config.toml
weight_standardization = true
blocks_per_level = 1
precondition_frequency = 10
lr_schedule = "cosine_restarts"
adamw_weight_decay_other_params = 0
Rows from block 3 of a small class-conditioned image diffusion model, named by matrix and row number. Rows with one number belong to one channel. Each number is 128 + 24 x the weight over its row's rms, rounded and kept within 0 to 255. All counts start at 0.
After each channel's rows are labels from the 100 images, of 14976 (inputs lightly noised), where the channel reaches its highest value: "patch colour" is the nearest of a few named colours to the mean colour under the peak. Only what is clearly more common there than usual is listed. The data: stained colorectal tissue patches (NCT-CRC-HE-100K). In brackets: how many of the 100, against the usual share in percent.
# convs0: first 3x3 conv (model.mid.0.convs.0.weight, 256x256x3x3, standardized in use, each kernel summed), inputs 208-255
# convs1: second 3x3 conv (model.mid.0.convs.1.weight, 256x256x3x3, standardized in use, transposed, each kernel summed), outputs 208-255

convs0.79 [101 149 134  98 153 107 125  58 165 162 147 143 149 104 135 170 123  95 106 111 139 143 107 159 121  85 138 147 117 135 114 129  80 126 137 132 137 137 122 145 110 131 102 143 167 162 135 145]
convs1.79 [134 110 150 114 158 134 113 156 151 147 146 128 156 132 139 112 131 126 150 118 151 151 136 139 126  93 112 159 156 157 157 183 119 142 172 151 124 130 138 168 144 125 160 130  75 188 147 117]
patch colour: grey (54 vs 22.6)

convs0.192 [133 123  86 182 153 151 170 100  32 116 123 105 148 100 129  99 123 174 129 137 117 155 131 109 116 142 127 111 133 109 151 134 125 119 107 147 128 144 113 133 136 156 164 108 121 133 155 114]
convs1.192 [122 125 123  72 172 162 114 114 172 117 134 159 142 144 134 117 135 105 145 130 111 150 160 111 168 103 119 126 110 128 127 128 152 122 113  79 126 155 152 155 168 113  96 135 128 123  81 104]
patch colour: white (74 vs 24.7)

convs0.248 [132 126 112  90 152 150 133 141 137 145 126 149 115 136 143 129 125 117 118 130 135 134 147 112 110 138 118 129 148 135 148 127 141 162 175 126 150 156 102 130 176 116 107 170 133 136 141 119]
convs1.248 [109 128 102  87 113 121 145 148 122 102 142 102 112 116 139 137 163  96 118 136 116 128 138  94 143 122 122 140 114 127 108 108 127 145 104 130 113 124 159  99 124  85 146 103 153 118 144 161]
patch colour: grey (47 vs 22.6)

convs0.112 [ 65 205  90 125 124 159  78 131 174 167 138 135 152 170  79 130 151 112 145  85 157 169  72  91 130 144 157 119 144 159 113 126 177  66 126 128 157 155 119 130 105 125 158 119 157 134 162 169]
convs1.112 [170  67 112 138 149 145 135 140 150 129 134 106 140 102 107 142  83 122  80 167 118 114 139  54 112 126  89 173 144 155 124 121 133 173 157 181 104 128 135 108 120 113 153 147 109 121 127 123]
patch colour: brown (69 vs 11.3)

convs0.222 [107 122 163 103 145 136 169  97 111 148  92 111 102 135  96 149  93 103 133 140  97  95 132  84 149 125 120 124 128 136 164 105  77 107 127 127 135 115 151 124 118 118 131 158 134 119 113 139]
convs1.222 [108 158  94 198 150 126 110 145 147 116 112 144 119 100 124 125  99 188 139 130 142 110 137 185 123 138 149 115 142 132 125 123 158 117 124 120  93 105 135 119 119 134 120 129 123 160 136 119]
patch colour: grey (58 vs 22.6)

convs0.199 [156  81 139 141 172 122 119 116 163 103 123 128 126 103 120 121 123 141 140 144 137 126 116  93 140 144 151 146 167 170 148 140 110 133 147 128 162 139 106 148 153  47  95 150 153 139 137 126]
convs1.199 [156  92 117 119 160 151 123 114 114 130 162  70 142 128 128 142 136 178 142  89 124 155 130 114 145 156 115 162 104 104 131 150 116 133 163 103 134 155 116  90  80 154 127 122 141 133 142 134]
patch colour: white (68 vs 24.7)

convs0.123 [108 139 131 114 111 102 112 119  98 156 127 162  93 120 153 149 109 122 134 157 141 162 106  81 119 118 116 143 130 121 126 109 128 108 121 143 116 132 125 122 152 155 133 113 154 142 125 124]
convs1.123 [129  94 146 191 102 148 122 145 160 151 135 119 136 142 119 170 146 163 105 114 152 102 128 101 153 123 108 120 161 171 132 145 151 109 145 175 142 149 150 115  97 147 123 135  80 104 124 110]
patch colour: white (72 vs 24.7)

convs0.198 [ 84 114  91 159  89 128 150 129 132 109 137 116 114 134 101 140 140 147 170 117 111  53 112 156 118 166 100 126 121 132 141 142 164 104 123 115 108 150 121 149  91 133 150 124 113 158 122 103]
convs1.198 [156 165 114 172 164 130 109 155 137 142 121 105  98 102 110 146  85 175  95 106 153 103 137  73  95 130 103 114 136 147 119  96 177 123 131 106  94 145 150  79 151 118  88 131 130 122 109 143]
patch colour: pink (70 vs 39.8)

convs0.19 [ 74  94 140 123 119 136  72 145 127 100 114 116 100 117 123 118 140 128 116 148 132 106 183 148 152 132 125 112 118 144 117 129 115 105 113 109 136 114 164 161 114 135 140 141  98 124 105 152]
convs1.19 [137 166 119 139 169 134 173  88 135 112 139 119 103 126 110 107 103 121 113 134 151 130 177 129 114 169 135  77 109 142 109 103 124 118 113 119 106 106 145 121 133 113 137 115 111 115 160 132]
patch colour: brown (39 vs 11.3)

convs0.133 [122 143 132 125 109 121 107 121 123 129 153 195  98 153  84 136 141 135  76 125 151 127 110 102 133 129 148 156 139 139 128 109 144 103 138 128 119 100  93 136 126 148 117 110 106  93 123 152]
convs1.133 [138  94 142 108 130 160 142 143 135 131 132  99 142 103 128 117 150 135 126 134 152 118 115 108 117  99  96 122 169  75 121 140 128 139  85 105 143 128 123 114 145 110 188 120 157 140 152 137]
patch colour: grey (57 vs 22.6)

convs0.179 [166 105 122 146 148 134 119 128 144 116 130  99 125 129 103 152 123 114 153 123 120 140 108 152 106 124 109 131  95 132 129 121 120 138 243 140 119 142 137 146 169 122 147  88 101  88 103 132]
convs1.179 [153 112 102 130  91 122 133 151 104 123 126 142 144 127 141 157  96 139 149 114 120 153 155 147 135  97 138 148 148 126 145 100  80 128 143 164 132 105  88 122 177 157 104 150 145 128 115 135]
patch colour: grey (59 vs 22.6)

convs0.60 [130 157 106 155 109 146 114 126 134  79 152 186 129 152  90 137 174 168 118 106 124 143 133 107 165 152 155 139 149 165 161 143 127 113  78 153 167 165  99 123 110 131 118 141 143 104 128 113]
convs1.60 [164  74 171  82 129 137 136 186 113 170 148 114 137 144 145 101 116  77 117 101 145 144 147 115 136 135 101 126 140 128 124 119 128 122 125 169 132 159 152 162 119 126 166 160 103 152 138 119]
patch colour: brown (79 vs 11.3)

convs0.226 [171  95 108 144 124 151 134 155 107 148 148 172 133 106 127 142 125 126 133 138 133 128 165 150 137 128 194 160 153 137 138 118  94 121 131 145 140 148 141 127 123  88 129 114 137 129 138 145]
convs1.226 [109 144 115 123 123 121 128  80 156 133 107 109 102 115 138 139 128 123 154 108 112  92 128 154 156 105 136 141 108 154 113 148 142 105 155 126 147 122  79 164 126 137 124 143  94 140 119 115]
patch colour: red (46 vs 0.5); brown (43 vs 11.3)

convs0.221 [141 148  87 136  98 152 136 147 110 126 141 105 139 129 152 136 122 126 141 118 133 102  91 155 135 153 105 144 154 121 133 119 111 120 137 136 147 154 125 143 122  77 124 134 111 163 167 119]
convs1.221 [146 130 142 109 133 156 125 161 123 107 118 125 127 117 112 127 124 156 149 134 120  98 111 151 113 124  97 108 142 106 104 119 132 131 127 139 134 124 175 137 146 108 149  99  97 176 133 126]
patch colour: grey (51 vs 22.6)

convs0.186 [183  96 145 102 142 138 155  68  45 143 136 146  89 110 134  82 126 107 138 136 121 152 105 142 143 194 122 121 123 133 105 148 112  74 148 109 136 144 157 132 134 107 153 142  88 145 125 139]
convs1.186 [118 140 138 117 154 105 142 111 111 133 161 119 116 144 152 128 137 116 165 180 145 120  99 182 113 114 120  85 117  85 133 133 138 108 132  87 115  75 118 144 120 127 151 124 112 141 169 124]
patch colour: pink (69 vs 39.8)

convs0.228 [141 145 166 142 113  93 150  96 100 109 140 127  87 111 178 122 114 126 123 142 108 103 148 140 121 106 162 148 148 117 142  73  68 128 132  84 123 156 124 141 137 145  99 130 171 117 122 178]
convs1.228 [114 146  79 108 101 171 144 157 143 130 148 131 132 104 130 112 143 132 131 149 126 135 143 145 139 162  87  98 149 132 129 139 114 102  92 148 143 126 112 159 112  83 166 138  79 168 165 107]
patch colour: grey (55 vs 22.6)

convs0.243 [ 90 140 145 152 110 136 152 122 131 149 103  92 105 148 134 162 118 144 131 140 111 149 160 163 114  86 134 134 155 124 145  98  68 142 171 110 127 119 118 106 124 155 125 117 150 114 129 118]
convs1.243 [158 132 135 108 111 185 149 118 119 130 109 136 139  79 102 140 152 166 128 113  92 100 127  93 119 147 104 149 140 140 164 134 109 124  98 115 170 126 110 149 132 125 128 122 111 170 148 140]
patch colour: pink (71 vs 39.8)

convs0.22 [ 53 135 136 107 130 138 155 150 135 117 148 164 115 141  97 134 114 164 128 143 137  87 134 122 112 101 121 136 170 129 147 106 118 129  83 143 128 130 150 147 123 149 140 105 109 102 113 114]
convs1.22 [172  78  90 143 130 131 123 121 142 109 150 115 115 154 141 108  81 127 143  88 117 122 119 140 144 166 126 127  94 143  73 152 105 179 138 146 135 113  94 117 132 103  94 135 147 133 123 128]
patch colour: white (92 vs 24.7)

convs0.23 [145 115 164 101 112 152 122 133 153  80 112 127 106  88 116 129 128 119 129 151 130 107 206 171 155 145 121 133 126 106 117 140 108 137  92 113 141 142 182 117 107 128 126 165 121 142 122 106]
convs1.23 [119 153 147 160 164  85 140 116 122 119 137 124 109 155 170 100 100 143 150 151 128 162 110 130 101 158 140  97 102 105 103 133 116 130  93  91 120  70  74 129 127 119 145 125  93 145 149 153]
patch colour: grey (55 vs 22.6)

convs0.252 [ 83 139 145  97 111 114 114 143 164 114 133 104  99  78 151 112  80  89 139 111 124 149 157 125 131 118  87  98  88 125 120 138  85 106 119 143 122 144 151 139 132 103 144 136 135 149 107 136]
convs1.252 [111 153 111 172 119 130 166 118 147 147 116 112 104 152 147 159 135 158 129 126 160 114 117  99 114 183 119 140 141 136  94 120 117 113 128 112  98 129  81 114 107 107 104 135 152 134 156 124]
patch colour: grey (50 vs 22.6)

convs0.119 [136 138 119 102  67 154  58 145 159 128 118 128 117 106 137 107 156  89 111 119 133 111 146 125 114  83 119 143  95 128  84 121  66 116 128 106 125 123 143 112 110 139 123 127 129 103 147 114]
convs1.119 [129 129 164 104 131  81 164 126 142 127 150 114 138 129 101  82 107  88  93 135 127 130 112 178 110 134 114 137 144  84 112 160 113 136 123 135 135  75 135 135 155 119 116 165 118 120 135 164]
patch colour: grey (54 vs 22.6); brown (43 vs 11.3)

convs0.59 [130 134 135 113 145 149 102 108 141  88 131 136 128 152  84 111 144 139 140 166 125 100 137 183 134  98 153 123 152 144 123 149 111 130 127 122 154 129 119 136 132 135 137  99  97  72 132 128]
convs1.59 [138 101  69 125 132 184 174 157 131 138 170 125 114 145 183 131 129 125 141 102 129 139 129 129 159 174 119 142 101 160 121 159 142 158 127 107  97 133 133 133 121 101 185 107 163 152 125 122]
patch colour: white (61 vs 24.7)

convs0.193 [148 100 136 113 154 179 161 109 122  68 162  95 153 147 137 101 145 135 144 142 119 146 142 119 140 118 117 128 131 134 143 152  74 128  95 114 129 129 123 127 103 115 124 155 153 138 142 120]
convs1.193 [117 116 141  67  90 154 126 125  93 132 159 109 144 125 119 177 172 112 142 147 108 115 142 197 133 118 114 131 118  95 128 113 147 117 127 123 154 168 127 138 143  90 130 156 126 168 141 128]
patch colour: brown (87 vs 11.3)

convs0.255 [127 113 143 188 126 137 157 121 156 107 125 126 101 137 108 131 113 154 153 110 112 101 108  71 109 127 124 147 148 113 100 107 114 153 115 143  75 146  84 118 129 131 120  98 159 147 133 128]
convs1.255 [146 114 121 155 175 176  64 141 148 145 138 159 148 169 162  99 112 158 122 123 131 158 130  62 144 126 129 122 118 163 124 122 103 119 131 136 143 146 131 149 137 139 144 115 129 105 131 119]
patch colour: white (97 vs 24.7)

convs0.161 [181 100 173 119 102 121 144 111  92 115 106 168  99 132 157 102 128  63 117 143 148 114 144 140 140 187 116 133 145 114 124 143 105 116  92 118 111 120 120 135 133 108 153 153  86 118 130 138]
convs1.161 [ 60 149 118 106 155 116 140 123 126 117 138 132 130 160 129 122 146 130 159 165 153 147 107 190 122 118 137  69 118 112 139 106 147  92 112  92 142  78 141 148 136 134 145 125 103 150 152 114]
patch colour: white (51 vs 24.7)

convs0.176 [112 138 124 128  81 122 160  73 105  89 134 104 133 119 133 127 160 121 144 146 123 153  73  86 132 159 124 112 117 107 104 118 162 170  94 132 137 121 125 122  79 182 136 135  93 133 117 108]
convs1.176 [110 144 117 156 103 128 139 106  96 147 147 126 129 132 109 118 124 192 136 106 143  82 126 165  83 144 133  95 133 120 169 144 153 110 128 153  96  98 164  93 157 118 129 112 116 128 157 110]
patch colour: brown (44 vs 11.3)

convs0.90 [155  95  92  78 155 127 133 137 112 106 148 116 184 111 156 108 157 143 155 128 135 205  91 131 165 167 127 123 141 119 150 139 113  88 154 141 136 143 120 134 131 136 153 139 135 128 150 149]
convs1.90 [145 127 163 131  58 120 135 157 131 126 130 105 123 156 129 168 143 130 123 138  96  85 101 180 140 134 130 135 137 113  97  84 147 149 180 135  90 170 146 129 131 137 102 111 102 150 133 120]
patch colour: white (79 vs 24.7)

convs0.245 [117 145 130 131  92 113  95 123 204 136 140 110 125 128  99 147 113 130 106 147 133 102 138 116 127 149 110 119 111 130 110 109 101 160  80 123 121  95 133 147  79 140 118 130 151 157 110 124]
convs1.245 [ 78 145 160 148 126  86 153 110 120 105 126 159 110 158 126 108 157 110 140 109 168 169  98  71 105 117 150 113 154  98 124 148 152 105 167 106 111 164 178 126 158 137  98 107 119 136 126 131]
patch colour: grey (80 vs 22.6)

convs0.148 [144 116  84 129  79 113 112 130 117 131 122 139 125 125 117 118 138 142  86 143 132 104 116 114 114  84 107 111 120 144 117 123 128 115 125 128  89 110 138 106 119 172 123 118 125 100  88  98]
convs1.148 [147 126 112 127  90 137 136  82 137 133 136 129 106 125 139 114 143  77 139 116  88  89 109  93 157 152 144 132 101 103 138 122 127 118 141 179 102 136 100 146 105 154 162 130 101  99 109 168]
patch colour: grey (49 vs 22.6); brown (29 vs 11.3)

convs0.218 [168  85 127  93 149 131 147  55 120 120 128 126 137 124 146 120  94 131 127 156 111 112 131 106  91 125 111 130 120 129 119 167 147 119 129 140 114 122 108 135 156 111 141  93 105 130 119 121]
convs1.218 [102 117 142 128  22 137 125 137 118  99 134 104 122 120 147 153 140 135 140 131 118 136 113 101 127 151 127 142 143 138 141 105 114 135 191 192 126 168 131 152 170 179  97 123 112 173 113 126]
patch colour: white (72 vs 24.7)

convs0.168 [159 127 155 130 106 143 108 138 106 154 147 146 158 138 138 117 128 149 114 122 127 107 157 126 110  82 129 147 101 125 131 117  73 126 130  98 111 135 148 118 141 128 115 144 125 118 117 124]
convs1.168 [130 149 127  67 133 122 151 115 154 102 153 121 128 124 116 127 143 119 116 159 127 162 114 190 155 129 113  87 147  96 114 147 129 126 101 100 147 105 118 134 146 113 150 142 127 124 160 115]
patch colour: grey (81 vs 22.6)

convs0.178 [172  96 118 127 141 116 162 136  95  86 137 129 194 162 157 118 155 152 112 136 138 167 170 120 160 165 142 130 154 159 169 137  93 115 130 126 135 158 158 146 101 153 130 132 111 130 130 109]
convs1.178 [131 103 137  88 102 146 146 153 138 119 147 118 141 111 114 145 175 103 149 127 122 135 133 123 141 101  85 145 143  94 117 129 172 124 105 109 136 156 135 127 134 102 133 149 118 131 152 126]
patch colour: grey (56 vs 22.6)

convs0.74 [150 177 109 136 131 162 119 156 154 178 128 135 180  89 130 135 144 115 127 147 120 126  94 110 132 107 181 153 117 132 167 149 162 187  87 126 120 131 145 114 110 143 133 129 140 152 145 141]
convs1.74 [102 104 151 100 153 111 118 166 137 165 150 129 138 174 118  74 143 120 112 129 146 155 128 187 116 136 125 133 102 128 142 164 106 130 146 169 137 127 111 152 129 173 139 152 154 116 134 128]
patch colour: brown (70 vs 11.3)

convs0.212 [ 97 114 105 128 149 102 109  72 119 134 114 114  77 102 122 154  73 115 122 106 110  50 138 143 111 131 110 134 121 130 108 126  79 159 164 116 126 137 120 136 118 108 112 110 163 112 109 127]
convs1.212 [111 162 118 161  81 161 125 188 158 136  97 166 125 156 123 153 153 189 155 150 158 134 114  87 103 157 116 101 166 145 131 111 126 116 139 123 139 143 144 133  63 141 135 127 125 147 131 149]
patch colour: brown (76 vs 11.3)

convs0.238 [172  84 154 149 164 132 135 117  42 135 117 109 123 133 150 109  92 110 140 137 117 142 116 108 142 176 139 157 138 147 123 126 105  80 152 134 170 153 122 151 160  93 135 110 118 102 124 140]
convs1.238 [110 189 113 148  92 112 152 147 131 106 127 149  86 130 144 112 139 141 163 151 127 127 126 213 123 106 117 132 130 123 141 118 103 132 134 128 126  99 123 171 119 106 164 141 135 150 156 125]
patch colour: grey (51 vs 22.6)

convs0.1 [136  91 104 111 133 141 147 115  74  98 130 147 141 131 113 126 144 140 139 118 140 135 136 109 196 146 128 112 149 161 159 136 150  60 117 160 127 131 129 128 121 133 167 158 128 173 124 132]
convs1.1 [119 117  93 130 221 114 129  87 140  90 134 160 141 166  69 105 127 118 137 104 151 155 141 111 121 100 115 110 109 116 114 147  95 113 151 113 152 180 175 146 179 129 109 112 150 123 118 106]
patch colour: grey (51 vs 22.6)

convs0.17 [169  99 141 120 101 128 130 149 138 111 133 121 133 121 133 154 135 117  92 138  91 103 197 135 130 144  94 142 124 122 119 122  91 172 159 104 119 125 121 136 157 129 111 151 106 121 126 152]
convs1.17 [ 86 131 135  96 116 107 174 105 170 145 129 162 110 105 111 114 155 145 139 143 142 148 116 169 122 116 101 125 134 128 149 139 117  90  82  98 137  71 109 134  97 129 160 148 132 125 164 107]
patch colour: grey (53 vs 22.6)

convs0.250 [141  78 129 148 120 122 144 109 138 133 124 131 103 111 117 162 100 172 134 137 105  85 121 124  85 117 134 154 135 119 134 121 147 131 112 154 120 116 124 151 138  88 127  96  99 118 111 134]
convs1.250 [133 129 102  69  94 123 101 103 136  64 165 181 136 110 123 122 121 132 156 100 105 150 108 146 159 176 111  98 161 122 130 115 138  90 150 151 122 164 156 157 130 131 123 132 130 137 132 141]
patch colour: white (88 vs 24.7)

convs0.182 [131  77  90 124 110 106 128  79  99  93 138 176 124 143  89 158 116 119 137 135 139 138 102 116 119 146 110 135 126 115 118 147 170 111 181 117 143 160 130 152 148 163 141 130 124 170 118 140]
convs1.182 [155 115 151 154 121 122 148 123 116 164 150 123 127 145 114 185 152 107 110 154 157 105 129  38 152 135  87 158 181 159  76 148 198 117 183 179 122 171 130 132 138 120 145 103 156 112 117 140]
patch colour: brown (43 vs 11.3)

convs0.98 [123 182 129 108 116 122  98 139 104 164 155 124 157 115 108 141 130 133 124 119 133 150 104 120 102 133 146 144 135 149 135 107  83  96  93 129 157 125 144 156 122 113 121 115 157 142 145 136]
convs1.98 [145 126 186 136 174 142 143 127 118 151 114 112 123 137  89 102 178 137 120  95 135 118 138  97 113 122 140 115 150 105 125 164 138 145 150 128 119 135 146 146 111 142 196 132 109 123 167 148]
patch colour: grey (48 vs 22.6); brown (44 vs 11.3)

convs0.211 [150 117 129 117 137  91 136 165 141 170 112 137 122 120  92 145 145  95 158 160 131  79 141 127 126 134 126 180 129 152 110 148 147 111 227 113 114 137 124 113 141 133 122 147 130 141 142 143]
convs1.211 [135 140 143 105 194 116 110 111  91  96 122 103 155 125  88 103 150 134  84 111 114 105 106 126 125 140 145  78 110 140 128 152 152 155 108 139 153 116 101  85 112 139  93 130 133 110  85 147]
patch colour: brown (91 vs 11.3)

convs0.29 [ 82 155 140 154 126 110 118 130 194 102 123  98 104 102 127 122 141 144 128 150 113 136 114 137 150 126 144 136 123 140 127 121 151 125  58 127 134 101 149 154  85 145 144 123 126 147 130 117]
convs1.29 [ 96 113 120 145 117 126 160 123 156 149 143 137 113 145  66 119  90 153  98 107 160 137 127  87 137 110 124 125 140 146 138 138 129 140 155 138 117 117 162 102 117 128 133 136 122  96 126 111]
patch colour: grey (56 vs 22.6)

convs0.151 [ 84 149 127 103 115 133 129 125 118 118 109 118 111 103  86 123 122 106 132 118 103 106 152 122 106 133  83 112 153 104 119 109 156 144 174 127  82 117 121  99 160 134 138 151 116 131 116 147]
convs1.151 [107 145  98 163 171 125 101 109 114 157 148 120 108 158 170 127 102 129 139 177 155 132 148 100 161 121 152  91 113 132 125 135 110 133 136 106 140 116 199 154  95 129 181  90 133 131  78  84]
patch colour: white (70 vs 24.7)

convs0.254 [ 62 173 114 156  86 119 101 169 132 152 142  90 142 110 134 144 103 145 118  97 133 108 103 125 136 166 120 105 125 138 135  94 155 167  63 148 145 148 120 145  90 114 108 145 119 126 136 108]
convs1.254 [127 124 134  93 166 114 173 167 120 128 151 123  81 105 118 139 153 127 114 124 151 151 169  80  92  78 116 112 146 110 104 116 114 127 115 142 128 156 162 147 139 105 147 163 151  90  96 142]
patch colour: grey (49 vs 22.6); brown (40 vs 11.3)

convs0.45 [ 80 127 114 166 141 130 161  99 124  66 133 117 134 158 109 121 115 159 136 132 138 150 173 109 176 149 141 143 141 120 109 128 142 168 160 162 152 125 117 143 149 109 146  96 161 113 105 117]
convs1.45 [137  91 116  89  84 115 143 186 135 149 129 137 111 113 108 113 144 117  98  91 108 113 114 175 123  93 113 150 138 139 110 147  93 135 110 168 137 154 167 105 103 141 127 138 142 134 144 120]
patch colour: white (100 vs 24.7)

convs0.244 [134 128 170 120 119 105 141 129 106 134 130 136 120 116 128 128 122 153 151 130 132 145  85 177 123 141 172 128 146 110 164 119  79 165 127 108 139 146 128 153 119 133  88 152 131 155 124 110]
convs1.244 [134 105 116 122 155 140 145 134 128 148 114 132 104 156 141 132 184 145  99 135 148 156 111 121 116 109  70 135 194 132 103  91 153 124 114 109 102 102 134 152  87 109 141 122 135 121 137 154]
patch colour: white (50 vs 24.7)

convs0.43 [100 116 144 124  76  72 123 149 125 121 157 139 129 137  95 107 130 140 100 106 153  61 136 141 108 163 127 110 139 114 136 127 146 134  74 155 130 102 135 157 119 125 134 127  90 136 107 127]
convs1.43 [115 140 101 102 181 111 125 141  98  98 115 153 144 155 156 107 141 133 163 146 115 135 119 133 118 122 137  96 125 107 100 111  99  97  94 122 159  85 101 104 157 142 101 100 149 116 128 147]
patch colour: brown (56 vs 11.3)

convs0.40 [132 109  97 118 135 109 141 118  97  45 160 148 142 131 146 111 141 138 143  89 134 151 128 119 156 144 118 157 150 149 128 121 119  99 146 127 155 147  95 161 118 164 132  93 106 132 108 101]
convs1.40 [157  81 152  70  99 176 145 187 141 133 178 116 133 185 106 150 119 104 108 131 127  91 138 131 139 100 136 109 117  95 134 113 167 105 102 107 138 154 145 113 131  90 109 109 160 118 141 163]
patch colour: brown (51 vs 11.3)

convs0.200 [140 178 155 130  97 102 121 161 151 155 139 110 131 110 127 124 107 104 116 139 120 111  99 115 112 163 131 139 125 116 112 120 114 147  85 127 137 131 187 116 101 117 161 156 133 177 133 124]
convs1.200 [106 130 139 166 171 102 113  73 116 107 158 128 144 143 165 119 137 151 143 120 144 156 116 104  71 135 146 103 158 124 144 167 146 137 164 172 120 112 118 124 129 134 117 128 113 140 139 132]
patch colour: brown (75 vs 11.3)

convs0.62 [117  95 164 115 157 128 167  96  83 121 122 122 140 136 133 110 111  95 123 130 125 134 121 155 146 146 149 106 107 137  86 116  99  91 188 118 144 137 136 128 190 132 170 136 147 118 120 127]
convs1.62 [141 122 136 112  74  96 128 112 145 125 121 132 106 122 165 145 122 107 133 144 155 180 100 205 132 159 101  91 135 111 145 147 143 155 136 143 112 104 139 155 136 107 121 109 115 162 151 135]
patch colour: grey (46 vs 22.6)

convs0.197 [128 138 139 136 194 125 151 110 110 168 116 168 141 158 121 132 111 133 136 111 174 143 178  84 145 124 151 148 141 120 163  86  99  97 124 104 145 103  98 135 153  83  92 137 113 141 134  95]
convs1.197 [ 76 189 152 132  98 117 106 124 104 116 116 101  83 100 154 139 148 121 128 117 114 156 105  82 129  79 129 152 145 156 111 110 142 136 151 141 114 156 146 134 131 119 106 109 159 163 114 188]
patch colour: brown (59 vs 11.3)

convs0.28 [137 142 154 126 172 119 131 134 149 137 115 130 133  91 155 119 173 109 145 148  99 132 154 135 154 131 113 128 134 141 136 122 130  92 158 133 139 149 173 112 133  98 138 138 120 127 140 151]
convs1.28 [104 137 130  68 152 112 111  81 134 115 132 105 119 129  98 113 139 135 110 128 129 124 136 187 141 117 157 141 122 112 149 129 119 111 129 126 110 120 107 109 129 123 164 130 128 136 167 132]
patch colour: brown (85 vs 11.3)

convs0.159 [150 142 115 131 121  97 150 126  86 143 126 138 104 143 118 122 160 125 138 143 129 131 104 168 103 111  97 134 120 117 120 132 174 116 248 118 105 133 123 116 166 148 112 125 129 117 120 129]
convs1.159 [143 128 122 142  93 147 110  83 108 112 106 120 131 161  99  99 184 180 105 109 103  85 147  83 148 176 152 127 161 120 150 122 109 125 116 146 128 153 115 137 131 145 125 133 150 104 117 136]
patch colour: brown (79 vs 11.3)

convs0.78 [137 140 134 122 145 148 118 109 165 164 130 152 120 168  84 153 128 126 137 113 142 146 136 106 126  76 131 115 130 111 125 137 138 111 128 130 127 133 143 114 131 140 131 107 161 135  95 152]
convs1.78 [135 143 105 122 105 146  89 174 126 125 137 107 138 111 155 155 146 138 133 184 131 125 144  74 127 191 120 156 126 133  95 141 145 117 146 160 133 138 136 151 135 158 142 126 105 138 136 119]
patch colour: white (78 vs 24.7)